{
  "train_examples": 203450,
  "loss": "l1",
  "optimizer": "soap"
}
Rows from block 8, named by matrix and row number. Each number is 500 + 40 x the weight over its row's rms, rounded and kept within 0 to 999. All counts start at 0. Numbers have three digits each. After the name is the row's rms in percent of the matrix's.
# convs1: 3x3 conv (model.decb.0.0.convs.1.weight, 64x64x3x3), inputs 16-31, a 3x3 kernel for each
convs1.0 103:544507532550532428454480529523528442453559469550506446474525467492576507514501531437494497549556524491499454479502496484560422489500536447519506546505561454491518522493488474564493524516594494480402513580460510490476541529526513421535559543514497459546515552507463428518467420510454441464474487513510494473429496519505523520531400541410567473519485470462470514469595455502583511567479503509475521472473493523518519431635511495464570
convs1.1 102:527484502493492469517487549560470565465510491594500470486470497444570496504487541506468512599584478474464444456464479517630536473465420488522526505510499521451494494556490470456538458534513462542489478539547506488481481507481511496456510513536490524511484449454453499524497592527469588523408511421511560511520435533494515466475412564406569512504482426488551528503510405493416485574485574532494474566465497524488488499372489518446523
convs1.2 087:534512496531540508473440478523487522474450469493513513468512508495655441466478498512501486521428501518521560473493487495517508509491558472526510470489521486467490508477551464513497451468491561431489542531539461601495483506492541484454480568521518529501469418520576449518523499444479504558456568535492500523461513496517499463545461486468521477523452411495463456457538507528441477468489477473541475487545547512540411539538444478507470
convs1.3 113:500498510535561494505458465538516534605483489508551509621468538418486475520509472539517507477457486498535530544469527479480489559469497482449474528509518473475524393590430524453487550582456530538541476542452541510482493459500488480481485501479535488502461481565502466533503481684540469559476469513477493487477656498522529501468510524539520468472512493525556538505398463496477505527501481512520519494593489520457505533504515501459539
convs1.4 097:484518486495465573484534487526521507532602506494509503456528464548563557485443499467508456546582533509506570505514428529520420496537542500483476536477517522511458508536536484504482536469497470492548530477480469519472477475493484433544504586544514464496518474522504435400493440572462549569576502490454597464498538485510520445460449580458490465465450550513503528557498499528463546487478480524473549494639521548545550553495446565491417
convs1.5 110:500518509523467545395555411468526491469584500463540494426493480504462551518502594475536465526497484521505476516503496454410509506489551463488507511475447529494521520538504533454494522447546593469542485488515504434519474501515451486476559473507483538442516496491452508525573419650548613435495534462516480523457543496527552486507405491478486529510505541490552523520503516533423476462561465539472527491548489485532453464505462456504493
convs1.6 105:511440479540488569474428446440506454517552478440489493473501496501498404467534535573440505521439535562559551530603490458376343527369568466508431521494500503471455451508481501488426485466534485510509496517476484512547512523488542443526488476483471452513518465466488448542495483535493416497561507481531521480525501457518539481502514539466460476566475523509531445549487477515505547461486492573569543435544501576465554496454536490480442
convs1.7 104:526502476462483503554494464456523517455497469484546577499574491545466507495509558508482466514513472545463491528488476550444523529488446565455545445527503509525533466434548468477478539521510484453572487465595427549431551470544472543476528495550546478473451521518482548512447526482532498491471477437544526542470429475570465492496477508531481520501556479513554507506495549558473522555490476503591433511493501477580451511461484482481451
convs1.8 095:540515541520527531498494476484490510493471530458481519484537468516446524474510482542469552450453505509510557490449481559633613463411474579506581509483497503513515538429526508444477492540486498501428518535521493474497542492570505451460554464566522489499467501442442528504488465470461480516461518436482428498554475522506558504502506478415475560533438447552533533492512510534459569502510484527519546445571464503515439471483539531459561
convs1.9 086:493539502521525478534545507505509528484615492511516474470477533503484454529507557494467474447497517455521490510566480523423427561532471492487476502499399478516478482501504488529531460445434536579511462534521539494552536484501510501520460539490493503365512464501467512452516557493509589510483533473480539496467423542479520526497559498515474498556428435510488515515520559526466476502517516523541489414566430444536489521477499474568528
convs1.10 104:506530463493526468502472485511491486494547577527447447492519498482481463497498515427514490561527440526464443541452639401575399353609452486490478521574559483501490530489500485482462515584528449504486526547455479506512479526423480539510495501446425504431531469559451504471516473541472429484520546501468548494504516534547433458482424466493547500498470468503543485430495448486536494496506498523574521526498503559494618495494434525448575
convs1.11 116:446503547551519479502485479515498494495517556535405439499488552438539511543487450524523521476519429505476528549499500468446458502499524520491507504530479436527501463479567589411454521600525533490461467562514580482511470466484491458551512513452470494478513390458453509529446525440585518493458594508473553537492441569520464486543499470569518419501417528618435428518436511480510586499506525499520490539495538528530479468522502521408591
convs1.12 120:534512464472571545469456522494488521474554523543497442456562474450539474508459533560472484384487459507510565457605526544513496531379538489546477490546482429519485510499509494452485508526466499474459481518537541451529451497462547485490463480498570536472495533531479536487445532452494547503480539469567556473573540523392439549506466495465506567527482547503439523477522534507455501473447529527504528525520533429514568489522446518473504
convs1.13 107:524516524495486448478443590575499532462536448579478502493541495491529451482483565491536430468595488494515488529503459486527536441524483525456532525526418541542533563454497510474508432533439416579450477543519456437494498532473500434510457513500501534421529508499504507484458460482579525504462474519510536471476497559442522512493493486503503491535505492506442478491450524525494486483506548516533564481529560533451566496498515465472542
convs1.14 082:498490540408484505463546502431472522475414491451512497515465475472426484496526542487477540494533528499540555490538479475503574476525493518529511503601504493469460522379484532465492412475504441428468541469414476553521551448508470552523515500495511442542458497424515503527462482523537490552499529517560448498511507530477522496489472479499567499492448499471627509530540470455492458572562506513525519480530470487532491543406470484474510
convs1.15 113:487454461518531527488518470468488488497594510449536419477434540504450467504487555562513525401450479589492534523527527443469462581495520512462515491493580483475424565506544466447486459421462507578387487492477456463521469500448557468588414490465465486536507430455555622452509414555592586496589476498464504468511501543443502533524491495512453506503499512514547424468516492477485522484488522501545562499515546524456514529457542485528528
convs1.16 114:520398495506524446493511505523499519488431526510509456512498503496490506527506501525491441425560510494515489447500451460515542483549472523460525396498483490475566486489515471521501490501509414487492501496552549486467501495495563493479517522502438504438479474497550551483571558465464498506593480468519516525541498514474483461591467472500490529470564548507545510461561520495449498485504508527510504508481498430504503550448468441502512
convs1.17 092:535540518523442522479530474488435519487471463543466516526528454477459456493486509489510474486497498504467504488476496477438577522484459501467533509515485548510469497520498535507543475524498519521498510416526527528434480513483494534476513494511418565497583504520445571483517550455470489457503427530515465461508442485515440517531481527486455548438542541496521513495490454526455498474557527461583460537460476489496567531430559568492464
convs1.18 082:470499509456469519496490460574504563555373515463465565485530513508538430512515476500533500518519540501469515539525529543504482530484469497482485530540509486505499504490483499466544491474465508469442542468567555455480508457524472482458534494534461461492453565530466540494477444485466472495473478524527581514475524528485525464487540475525562486502502410527554503486503464513512542507522417571560536519424520486492467485455390430462480
convs1.19 113:482568491484501476488494471413594474509513464457527530505505502549492559505493453528491517490514486487534470506562473441478488563498483501438548507498497512491526448422666499510475463476437489510521458515486546465550497494522499472467508502513503454433507516495461534464610466518529511542555543506497568490523498485515510555487500466516520538514475423473516525488441492522516520482485454551522536467480588445553479469541415530476491
convs1.20 109:507494527503455526544497458510534452561544463436486459462454488565495435495488524476486514515505492549513491537483501414504426543547503470541452465472525578568489500510507424538447572473511484468547470570495451428518484532454463492535501454500462454521530541495480552525529514518506539477462470603535503469472524530485493465466517519497478401505475411501476564463523504482498397565506512478436570460516505517455585488429453502500494
convs1.21 080:453524514531499489500500526541477511481462501519539514548458535490433478534546461525481530568458465513465476501465510467476526532474515487512493468523468528461544526546415472422543542502461456481415547411557577511508489568548561494437538542504456543518509561513468509485576483472491475470527509391465520511498500536550484535512432536463487482535545446510379470516433529463576453492483498498436526503524503454447525551424485489491497
convs1.22 108:567477461422522526497556486459542512499526443532492510567470486486472540489537469518486494472474500450537521495591488487505495476424548538550526493520503434442559478473465497547453545502569491456424479509444490515490487464511479472480538506462480533520510493538477518541534532509547460491474536393528454534450515484474504551483481574461525478513469525553529378501469449482481576518458488451480501514459467441534459466465499521461525
convs1.23 109:488466513494454503456557502474483520578475536569523502549479580406552466496506491459524513472518540508480441503457517495501498506499508525530454519498517463537518550461538539560405472486509533435499523475556545393501486495503489513487498460517458545500479499499456452465575487597505500511464468537498498513466505515479531431467426545478587486443534457532421524564557476478546508523491467499536455568491495512536524475525500509392473
convs1.24 115:487543479469476539557475455498515502572482456457503499455469558537424450493547509447512521537409505526500504507517445497443490480470526471475486494489484568472488555471466453456533492463496552436602552514460484555505447464489484543479451500538544471453456465483545472472520478510453511497516471488517498508547595427476505523554508519512336492530453523467536533482458493534459498438568428509491593448605495535529507544449537517524477
convs1.25 100:459521466572552464463549439455464491539552499471492443496515503523542500495458474537475549496545429419509532488483531493497446526535523514541434529499545555476478488453511476547474516459558476483465499511437501452583509557514516459536523486455474529569525433496507518497499511557532425473555546460499492495509576630522400472502471467442488471493550485495436496520472444435487446509503443577479549499502523517521551455606408504536516
convs1.26 111:542500451516460537531471456491459464565538511528567468470503533468487552549534496557512480468484392503502526528496485479461436514496484440544514515479403502510488491510453454504574538468538489470498492492544491512453456552530469548467479554484492495493531497467488458482556477490516443465485490517471518556523544431482576500503513451485461544474542475522411510471476600513484476495472497531560519500496542500502515499448530513511458
convs1.27 111:525509505554508512465444556500457548486491506471422488470500491510484455497505496498476427540514490517459512509472518498554515483505452571479415456515487474589559548395432529536559508537442458439582463541437558489512502508519474465485537515491533451497519544484448500519473589571482540509465490494511462470517483450596484488512503498531476520448509467489471587540435504547502425463548437473484540598500469522483488493479563518489459
convs1.28 089:503513486487513539470521474438447465516545494467473492545433541490429622567492479543505545523589477516526458514487443420533638482584500539459551520485418560439590435505537485558444570472424484514507494478486483514480559520587492513472545476581490454445521498510460539502515502524469498490497466470455478485503515500486463546533478517540494536492511572541455562487487534539538511509478501489456531477491507483574466483477538480513493
convs1.29 094:478554497490512493535501497543492474530426542557416476427557526544417508497550481508503508523335464458469517508474489502473469496494512468485508542473531506517469482421552406475440534492449531456522521538426486602481490488442492553464455472470531432488517562537461458444512525567506461467526580567543466500545541557552494589469605501480493470537483473514513528513431453477525485474524420488471540463542530574492489544416558540522513
convs1.30 080:518462495474520568524453526520513529566444525488471548547550564525503518497506493481508484466486476545497522507471516500520466474534498524485467509511469525519501485461509443472504518518504505515607538508462467466526462518509512490562478519540555499487547489485551530524444556488512463506458544504436431489507549514493489552539464452483469490435498466510496582487428538502497491525545478535441478524456558543491530484549432488461536
convs1.31 106:511522412546571460461516477481490481531565456538479473521530492499468521535534461488473525467438510476446509453499493520461507444472521506536479458420589542414523417440535552516451511452503528477539440544544482480429520505495486520516532483541497507498477520466411600475549492463488521484486440505463507533461517547393508497517492506527435515450523446515519547379553501456503568516463521531462438496528493485601489453495511488507450
convs1.32 097:464500497508501452511492487482568471490490457524520443524504456488438534567528442537422527502471457461491499467501478485455485498473573504473543453547497494453497466471534516528440542518542570607459510488576590494538527486533548480480468559457540471534549476497456525479434604500546463470424468524530506561548473494489530476443492467451529546558570534485477490491502516505512485554475484557534478495492486412535445527464484540520481
convs1.33 104:462508476438554488536486471499533537497413456544473545502461511526504519508467499505508504457573432526484486473515467557505534496543488511475470422580495482465505500540469519409496459460532464476516532513529458553511458517484549497484477486467522519515541495472504473483605443526474479507492548431466480453470485495390498436577474440500471511544486444512448536512568469500473491520485517482533517496491509520468542474543456554467572
convs1.34 105:529481496501529539452540481483566448473505542562527485493465498470550464500526541478449478513601481458502518536438443558460488491584572501463483497543458493481492505408609517478508548499515485537499488530496495446478487464499529465498473522447498449521539487438510511521505500462516495525454509450492411527546541521494668512479528528423452505479488470485496501513538464478512478504514571505513518513511585554446579454476453471529511
convs1.35 095:514516481593438413494521468494471449530532541459521506470530562506572459513442525498522532448483508522527507562524499549384472524501566484501480571460483466487494529565400465506435541472611491525510483417440510565458453450503543521462492449497535476533495496522532507475554505526493510456494439501532521520514514400489499482483586478573405534495513570517493483489450556495474496430508554524578548527518478566456551524443490492530519
convs1.36 102:495526424506424496534503466547536419535535534474514465524548475480513473487515540561471525508516489509507525507508587537440386522527537471495472509530584462482456477427562468466470483536530472538496449457436522516605488445478460523557469481408552466616462560459437569467512542513505479477538491481509453505477526464449453510531502539500431479468537562453474525508473419513458519474484501610520537473504477472559490511478428475496491
convs1.37 110:500510469447509491545527548458551457521513495543503378522479528540415524532478475534488527503530448558467530488552533508425449540514513499516403538521536392501540540458469564485384467556526475550477496428533630489485522496493499499522467499475468587489452493494454505546461516544515537495497474470529523500571497465475520462526506494449461508491472513478487552469434491499477503480455534589441585510522474560486535525443502501499530
convs1.38 085:529562488471550494563481583474597543508484430493491549497491517518503498462519441489491488442531496546501510479539481500455521477530477501466553511523478532541529486491482529500481493521551466438483510545497479488497528483510462614464547432531506472480464526506442603507468485573475442536522512490504544444463498489538476531558539487582425459395553475472599490516448531538463491491523497469538449498459543481443510516457501474526490
convs1.39 096:481528508502527471502515452471528539535501457453453485504474534482583592467513454519547490469479512548505527494535487511575478502474496472535474545508463456528466498536508500410545494485491498461490548547471466546524476518496492594527448475450517498493444480472513552546558494519541480549527554507506498501505526484450483470569580515508498461493477499492558502493479555450462511481542519502509508484510525484509486496532555525509526
convs1.40 094:458458526574447513457547510486497523472666534514444518445526493463419494430527505476510491488573493525486461493469529511534484521469479520470480544511496506459485528465498526495558422496440507468473403500545497492497511558501511388493541493532436561493455491485501458484518493545490418494558467476503502482541499478480508501512490502511427472461557461543503502468477461472484476505470475498511570448495469522461530448439400495480495
convs1.41 076:556513538506460486517500528508494475499473569491520460528418517484461497537474542498475476496521524511525482505448517467495577484520512494462489520556522555524462523442473516358494449544524545480613475504451492469535563539500437477538520471528533484519583451481490551514469495504510557492529449452542529465540528516501499456533480494469417549469492550537511526459481448492431528470444476523550480477492529412504588426382421538459467
convs1.42 093:496446497514489522514489496524552595475481526532460464507500468492398540535514558507455534506514523491489448475479529498530534514492456508495439523464535507486489549409553484477542486558468471404513506457484467575501508544460483510525505492505525496550505476474444505484466518480477440583521509561450357469499507528518491554428412506500514504517509445495520503485474472475532495541564471481465533452476525541463540566480434488509559
convs1.43 099:548425555447518606543452522479509498518510503455551486513466449452546461521495531513476527494438543546466490527487523532469509566495495481513499514418559515462481500566488419513533466470514521527490497500483461552451517484494498522470453533466519506521499428539544399510481544447528478507527509521512477521511514459452477561549489509526479491540466525530431540433524515513483471506502551543499486498592505521490503512483462411559496
convs1.44 089:567496525597415550516550559554491536542457505554520478499477497452499467525556525546452535514485558509490521500527517481524489485488499507529472466485483452512463534515445489489470475518504458542463492507484480487462404484505551541502502530522541551483478504522466493521470535450570490493520489523496485508539469514545481507483463546500509495498493492506482489476471474525495516510563552575507479545505490455485503551478547522476527
convs1.45 102:487557512517475579467517468522470501480473539480564560548434467580476592549526499534515485509493481504514431586494506462487514457486459453527521521497504502491480505464490498466516496546518438515535478526434488447497532538493496476526473488504548531521478514452439435535534518503514573471548477496483504502584591500445486473541505479578441560395510443472455440494485564504566475484528506406487468543505514552425555557481525492511513
convs1.46 098:486446543514419528493494522501465540501518457500548497492516508507374568539533515515479494463547472488449472508486497467488603468498455486484505425544509444516495526442501440456555486511479452492511422461557552437512413454492499489487512495456535517533553497502574489522605439424458457562459557537499458504516521500492526435494470479510483531496506449559421442504519493457482557518526506528496460515468527488515461410515510555484519
convs1.47 111:493543496498450569510541501583531501524481478536438518489525539474453533512469553498494503408509488486509497474472466531569533477470449509501576471494473560512463462564435570539496446391452520454486551540457490484507517512455502509467504481520481491464486452458521457534457496512495518601469511487539490456555517516497469498531560529494467488533429445533475463483433516457538537557495444523491532527568488462461511519438525512492490
convs1.48 094:526486557504592454490518516466464478532548494454497560454547474489518555541496564511488452466494509509528468517540523483409551475499492533485503483535384509455541500454493489481500514474490545503579489516525503498517510517557572486509504482542491482424499494532454536463453590515554535489503464510455401475520524437425479506525579450592553457491458524527582525499439541509527503492519504464429492575490527486596514573521557488549535
convs1.49 107:492501484491501473458467537521468505443535519505562471535487482544523505451477526542459521469528465542487540503497529537529487489501526482429456497497539607554508468470471451487432504479551495483581455511504425480412497532470518568507431485521475526475505603431579510486548502449612555499515491446509486454430496452517520455483507484410515535525510522479571536454523498497423471540455447473587487427433520494438511504474521522520431
convs1.50 093:497531538407447489502518481552515440486476521553495575467550487563467480505474559472495493557500550469471552487476520411593524404505501497480501505457512520524485451457503487485479534516498531534506389513546470401478530546496437503465499531521457550517524485504550495455487504501503556495445545555509552497402433606489507566562511518479504455488479518505478543446543502505494466511473505505506487466472573496584502465460511480510517
convs1.51 099:477525517507521505501480520578560491519515516555585473527473551445477490492514504484522426476437493492519512473436526551463545517510508511511398484453510424447483592528404581449447381528570512476546554460503514518509525451516490521484499498533432505481495508490452458481599401633477529564552430506473516491451563517470498449500541510521462459507473591498397538439440510478532508434477463491473534478547442505462538487475558507511514
convs1.52 104:499505527438515400538426553467481488416503520496568529525506494514523482501529487525452497528483507518491457537471504465487508464524494496465456479402535494572444456554480472407536493533443550556473438558509434446490508495493442546489506548495508468460503548478504503451497527447526564560437522470488466513517478474526475510561517506526518506551455493561491496451396510492536555548475490530431482471460484482482466489515539455471469
convs1.53 091:476546464452410588517417545487518541445521512501504494502461551526500510478463542487527451501493532507534489458529487465625485467550535485489455505504508458510507433479523462514504474514474522506472406517498569455510552468459523503536511483498532431478539469452521505501440487573502510519496432536478541540427495509426479498532507559504543447571480507491469539524428505484520420505456539478476503491513547473512511487561481539452481
convs1.54 109:457555470549430497487465478552503445484543465542506558471544459485507530502508516532527497495441505484536526528534470451562538489460461491492476485497592437488468582484485499522484481470499461542482422484496493447495522546494506485534465539463492504519501474478559480458459575495482458475544509508468456462484541483468555506499519516481525488510441463474518505514515435493553501462516491531441526528533472458457460466437516582517499
convs1.55 078:490528480490475451481500503517470519485453472532494483469478584507442590514547532512543560559496500535510544526490506536489500516489519521515492528507492521515494444588387509589526503434534479504488497549408467471508484526490532512563500523479482518537493538531496513513453461436473506550463532439507518514515486506516514519493527609502423507524513441538418507536463470523536505392492468566433548415480390465515422484524512496507435
convs1.56 107:463461519479513510536531496434498487519490536508508509411523522509533459465500519487464461432526442563508483484485487477496432546523508587501517470472508450521481502531533508456461567556524567461476558494513450502505530497517534505514493503474537492444526456509495531554420623429575548481487554512527512502505577515546476432481516545545546462564451521546495472559502472550439486485527526525488473556497502525523487488473529595478534
convs1.57 089:466469483518581478525505465451604509493490486465542547501490468480482524468474445504427516444401508498495521514463482475471495544525537491452489504440501513519502505448613478557496485549489511528501421487539530477528491514495501566496470489520509413548492493507542561489546534549545518499432519509451563518556485502507485549469475492469446565477501523449544486457462502476455548515536481464485460561461569506474481586446480444554451
convs1.58 102:515536495546519504495436535546473526482455506520554465622457485448481574535569494541465498518468564442496464474484460557452527489505459504527546445447467567534503442591464524480546510476461473523451526576540444489419460534504455510493504464570492454496503465477539570479469542499512439479535531511479571510492493477461434488498529429444460500467522558495486518545524472427554536554553572478574483462418515602404485515493512508478503
convs1.59 106:476488392493522578516509522451437511539565516453511544519475532529560454510496514534430477515521447504527449446482462507508480504522478457504521524504441544462547564447514431536610541448478472514533461569441507509480492484498481496472520495581519455479526541476463471528519473490459538529454536482504504510525536478524540577522480524536431525410463489464542422461552463568464570463529469487473558530485557513477444507527523480569485
convs1.60 091:493525485544469527437516449523437500538497460460524503483496475488558486549445487485549463456554479471524438511508513478549494497496503531509520488515436502422543557460510560453447477523456524486512478547544503486462510494539536519486554513532483496425485530475445510446488487511454530478495513491474505509534437514449530449514504466571632430521491585550496542488528469492518522482463516431554455587439568473509542386457491481440529
convs1.61 113:534427521531577430524499501447493600545497511449474576513550486477532505547430508469511462508481503550430477492489483532556489441489481501485520518508498523485461477571552422488547450472484448469481485528492403602468509494523472498465500484539479489499509464482538505506495498397447584397597534492502479495580554523432489508501474469503524508543424462505471452494499562458522494505497494501463475448578462522476532518451468511519579
convs1.62 086:478492484486575458473523487541563478544533508472569442508453466485519509485424533469469506421546449431513409489468506491529462480507481571428587512494521523482527488536517497502625513440436500514531573516516590448542519507566511425436559512564494483542441491510458445491585430548435549560492495531497484465583550489474566528554422514460537478495459465483498534523483434504524486486450521506525500506524534537510431428614429542462439
convs1.63 083:451514454501542487513443516422458516492432451471517588517489567519552472501495481519602498474408483518501503499546472440493487506516468491480512505496481538524496484473522518529547517536469476431509543533529450512507465500491548522491448490467519548534491520489509532508497443479472458573554586471442528489472477457508545524488463520579546491463511542494481450470541559464535484535494481493508437486506525438518462544638454488473410