From a checkpoint of a small image super-resolution model.
Model: 1.02M parameters, 32-pixel images, arch unet, norm groupnorm.
Data: trained on regions of photos with short descriptions (Visual Genome), 203450 training examples.
Rows from block 5, named by matrix and row number. Each number is 128 + 32 x the weight over its row's rms, rounded and kept within 0 to 255. All counts start at 0. Numbers have three digits each. After the name is the row's rms in percent of the matrix's.
# convs1: 3x3 conv (model.mid.0.convs.1.weight, 64x64x3x3), inputs 11-21, a 3x3 kernel for each
convs1.2 114:170157126193120144103161118121087106145146150151122148111152120160124107103126149090114155121043087160112127109165130212000138086105105105137129119112113156125128102160113130124083134137136127118118068115141139170135074127118158165154146115157129160129099071108147152113137053143135141144136145130
convs1.3 096:113160109121118122160145171156123170165155142122083064135126091086060121157091109128092139100096150100199139127125134086043106131215114136136137151102115146157126134118111151077099095145133097094141166033093125241170113126103145082120137108117143069130104142142141255161118105133118109156151080125
convs1.4 101:151131117119130138120146183125112040113132181107129144153066121163123125071137168118131141137193132137117099119127116112119154135111134129081151089148142127115074123171141124086181137154101128158146108163120141122137189105123115119192106114121110101154151217077170120067148137108144106091073145118
convs1.5 098:121128142136083120151128133123160081175188132088100110135132103125120150084122115144139132131053145116119179145132144132065190134108114181113117153158165123154171141126089113167091135158166092152127165022150103113111120134114107142241146139171126186094145084207128098146126142157179101098144158133
convs1.6 093:133121147126155172142168165126114096128136119137130083162112120139228126127169135133116126109255090107096143165130161143248153123119143150154116180174181175130097140178102151255146092151108129160087119186114104144123175161121057216141086183106133113165150124123127136140137175174157243143166162141
convs1.7 100:086182150185069156100182130155128150184089135102072115119127125087216136131108144102143141205123117084113152085154124075164121137112141127147118103186134093078125092112156164078115140112084110111187147088177113111126126137100173123102102101120093144128044155118199108088167106141108081105126112130
convs1.8 104:157069080096132110150142189157165183185085086141072078069194154089128067136125165100100109106082142137110146096140124130075131123095143057133126123156154087131136129172101110151149094148132130127099144123158115114158099085119060059118110183124129146142117123094145121099113159111143143158118148159
convs1.9 104:062111165126112111134074091130097100135124114091095136128157136158118097116167175162148131120110149107082187134115138131091076105093160124103130146151121107175174161102160151109098079156154132061134126135102079219167122161127080140148121085178078146158109120119112077168112095125095100187089112131
convs1.10 096:097102141120079180126160111162108107162132063133146126139106137119044143164111112123097163101133153139104111132102143141127120090142146096102160140133099183183128143139109086124154095104119107148113087122155108136144129122167129000109113060105144115145161122097142127156080151160054107134155087126
convs1.11 106:110182169088122116155128125151133137141102112116069163102102137146059118121172123134140131087123116113069090123144117153161052118086091129112129119158158158147116134093164138115091120140090166136172152146116154106084135128125172087062149087056134144079149137129095104115174139159106066089092128176
convs1.12 105:163108123207101071057147182142112157073102149115111094147118122148147099109109138155098119156114159121109128115142121091132093111097110103140118114088154166149108134134101110119137124114185134177129140119134141085136152079099166169112107233137154111161112181121142094068156147153101121141141126139
convs1.13 096:127096141101070212109140144176137148119137091103072046118146124115144167094108113159063123137025149137128164139147137147127170130125170140083197142155089136195123136062160124094169117119140114107134156162137146145117139142098103154052134123130114133125122153151130129141148123153163196121140149134
convs1.14 098:115079133145160125124116093120192143129149177080181149169089130144138160134143175151080110063147162136143144120089117077083108144135134141119166126090070083111130089018140094255155080131091116139085128137112136146099104094124125200113160120128152126144115046098116105127123176126101070116160137147
convs1.15 098:099154095154118118124127123181119118097109148131117166119118102083121117107052124148135117115042139124139089055136198183157132112126172120104104073075085110076117141089166113120182123157119169132056081114156076125111135147149129089082151130117129177100140104085122088153191087060081158176098099144
convs1.16 104:102099117065225104169134116110130105115166087078139118143155132110195103114154089112099127071255127137099113139120159135174052121162123125131125124128126153107098166032168039205146136104123126116094129133082096093121148121160133093128171116164155146159117170146073138105148151103062138107168106137
convs1.17 098:093191113126122127148150101125075135140113122172120118157135165129101101139109093115114154135126138125117117109117102052113123156098154144123134123166108153146125070104100147101151157127162114072160132141090122105104085129122136117088209098105146168071049178111115166162092081144149090109139111111
convs1.18 097:059073143109170191110143107139144134178135098091150135118138136036116119119130129084077139157097117138098110164113109117119129106139180085115141132099157121105067132141129116103129093148137097108124188115150149097141081082122130056152129110157176177157147096119106108094108152098109130132115100146
convs1.19 096:100114122123251122103109166150108128178094086119118165089190126096189108107117114148137119140254067116134115205104116156141130126174165135159116119161100127101132120125102133226108102103164163075121162069128155191149056192164061202079132128091160101117106123111159149137107141103163157120063078178
convs1.20 107:161153110155203174119103152133101132127119117193172162128120122153180181118145120116130124105091196157202153157060120135120127140099184147140143153131123102109135138128130088119085094192127118110147140113039144170107089128108130206098134087112135132133082120108115105157154157136139089107124092102
convs1.21 105:149151108198104128134157129118120113106137175164114116120146119120149142119075129118123128123252136134106123091147167132111195149179160129152127152179127159156117091095092132224111119115115091137104008168111128129150128091123217102154160099131147160132113112214159142121128157121092160091134147113
convs1.22 101:143157102122164110137184089121141148078182179154153121119110118096168074084133098132147124152106089159070083146123123153157108148132113121124150148090148121116121107119167130124135103094148113146123123155131164136077196111092129069146116028133157182138067160106152079077133140134118121177107099175
convs1.23 104:085127155152126130171095087141160112079112102070116097152093097114141127130145129110105164107055126117097145130138145125120157173137118099179102158167092205150148078071157078067116135090166160091097145080096115139113098127141129067145115083148138114147103076139094186143186136134087082137145176166
convs1.24 102:111122131086108165132170099155182037177084145131116073162105112085070025120167211126095124109109159096167133163157152087072143159131162152105149182186136153142101185082106065143183126108114115098139142101081124096125137107134028114066135076113114172143190116111122126161126108147110069106157162120
convs1.25 110:106109140124078210151141098160164078120111139149124250108155117133108144085143146121104112112059157138119115125152163114159122153111136123134121094107107099146097149143116136086145132176092161119145210102102124175077121114137153117098130095044088130144164086133124076141120117145131049176111113109
convs1.26 104:118116167072108196116178118106158125143106141121104111114093124119141123138134094156090105121136122122094143107126090139152087152133085175164123133106130134163118153149109100148174149123069109100167153160140130121117121105167078175152171059103123083180095142106093190095116142164133121126151134108
convs1.27 101:134126109172147223141172129108149138163052097138189148132100114118182125159132112146145120168166097127134100123139124137132135110145120134142156154179124117093123113130130087102157112107113099124121086194121159078117102107160101186116108151150126136141121216101167028159134094168149119098128144147
convs1.28 102:180106132121192113086105146135161122132157111157166199137108112143121146149126160088080160099140142140136093128083104072129151110163122131105118132078087113109039123133158074180158149135148177141095149094121080106195157141078082151083174109101113132130119088169141168140166156120094154125169137080
convs1.29 095:120132117145081099137170147154139154091102138084113083059141163121148127165135158134065103108093106126162115153145158144064183115146152116127119110133157155091105142096095144098140097105166121120155137041166124064112170106109127097155057162099149122163162154116142043083128108134130103109124187157
convs1.30 102:124128131108116174133133144120119094113140151155131162099142169139163122133081152102122130146127135122109120112093146102135206158115137108111093141138101111117131116097090120136133122116108094135097134042140109153076080150094091153162109142161104129094179121112203108144132085100118136082145175106