Rows from block 2 of a small image super-resolution model, named by matrix and row number. Rows with one number belong to one channel. Each number is 128 + 32 x the weight over its row's rms, rounded and kept within 0 to 255. All counts start at 0. Numbers have three digits each.
After each channel's rows are labels from the 100 images, of 14848, where the channel reaches its highest value: "patch colour" is the nearest of a few named colours to the mean colour under the peak. Only what is clearly more common there than usual is listed. The data: regions of photos with short descriptions (Visual Genome). In brackets: how many of the 100.
# convs1: 3x3 conv (model.enc.1.0.convs.1.weight, 64x64x3x3, each kernel summed), inputs 0-63
# convs2: expand pointwise conv (model.enc.1.0.convs.2.weight, 128x64x1x1, transposed), outputs 0-63

convs1.10:117022119164172101165088143121156060036105151134140138138139136154094160106135154128097066200125120105138126139129127116116126147107133116112123123092088132127145069134091177191139117126115126
convs2.10:179133169160148128165067109164123183100155148103129116092120142106138142118132096169176099140097180104147099158034160159169095158129122111125115106148070108151147133129089147120154106089095128
patch colour: white (38)

convs1.51:104094137128093083148147173131090098082088115143095063072096125129113167080180099140138110119115137095095090173090056070149097100132109104108129129092103104144099103171147161128113136063173121
convs2.51:121131099101101118139108119122119085113173184150122151194129166167158066151113089131150143170069108157114165097139175116131117099105102162097072100077151142104127110181147183099095154132133094
patch colour: black (36)

convs1.59:132116107093123148105086142161127107116101140121125088154127101137069107079118116155097104156062054100130176108132102176186124073103110127176115175133188119176107127063120129133082181117163134
convs2.59:045142108121114132131127106083116159139145100155159153149138058098160127111150105150142080065053125122100199125096140138133075156079134112177093152179128092158150072115153133108197100194162134
patch colour: white (30)

convs1.46:189073107159119117136092151158154107098109157097142161178189109118142168150127125123107081161096151119147115125106155124162109130171154083171106069120153108134102077121085185225135114102100110
convs2.46:157103130182084099132123112065145113130125143114167131115142105160153072167111104150114139133139152160152122177112193084178141110167134145118114135072122164052119104178147088174075148107151124
patch colour: white (26)

convs1.50:074096125150093141126141110119193115160211120185095131074124123135091250106158169115116133169110115130095119146146074132142148110096104115096109169080122142092118117105150117128100132109146108
convs2.50:164146164115106149115197104135140198140127113112109123102166110100105142116144119151106105152135158113111122139104103076096098150175092131147135152097091125162127145134055170153138159156106074
patch colour: black (63)

convs1.45:142031087180120148139133101133144108113143142104111139123119158138105111135178163116109137184133102131139060132104141136035075126127149097086115130116151110111177126120156084200142119100192107
convs2.45:101101110142103163151140108134128128141141184138160088039146182127140128118161132149178108101141158137125065185125131125062129115123141059124130186090113137120105102139176107152171125136099087
patch colour: black (76)

convs1.52:181133154094097147085094151125107132127123094137119125111110114158096109109170133154117126145133167221198051142133189128089119216155107119106098136088101136110086101082129093126138133137134082
convs2.52:137162092178135144160179159097135037158177122140148068110120134062120080121113113187106160119134121086115064113120103087112147136122110113153069102150119129103101140135119143121178130126051176
patch colour: white (95)

convs1.55:131112121156083184081125107125144067069130140110076090132090115168117193092125118127136086132135088146134110152132104121120148091137175129074150154042145152075136094142127115115057129083169113
convs2.55:167109155136134140099140133145106145144146239080139158115196152083143149164150121165107166160148123110131139195105131133153098140165147168153116072126085098141102104107136093170114095130147108
patch colour: black (43)

convs1.57:073143081138089144069081111116143128131162166136127142151145105096166190141060034139123089085083117155109185139102155130123147085122131122100132113122133128105169075147127172126080108135112176
convs2.57:109174128144165161155159156126161119098149120144171098110084091135156107128099126058164103089115078121140103147126112156120174104135100171104139117200186152148060100151136129140113110088153135
patch colour: white (43)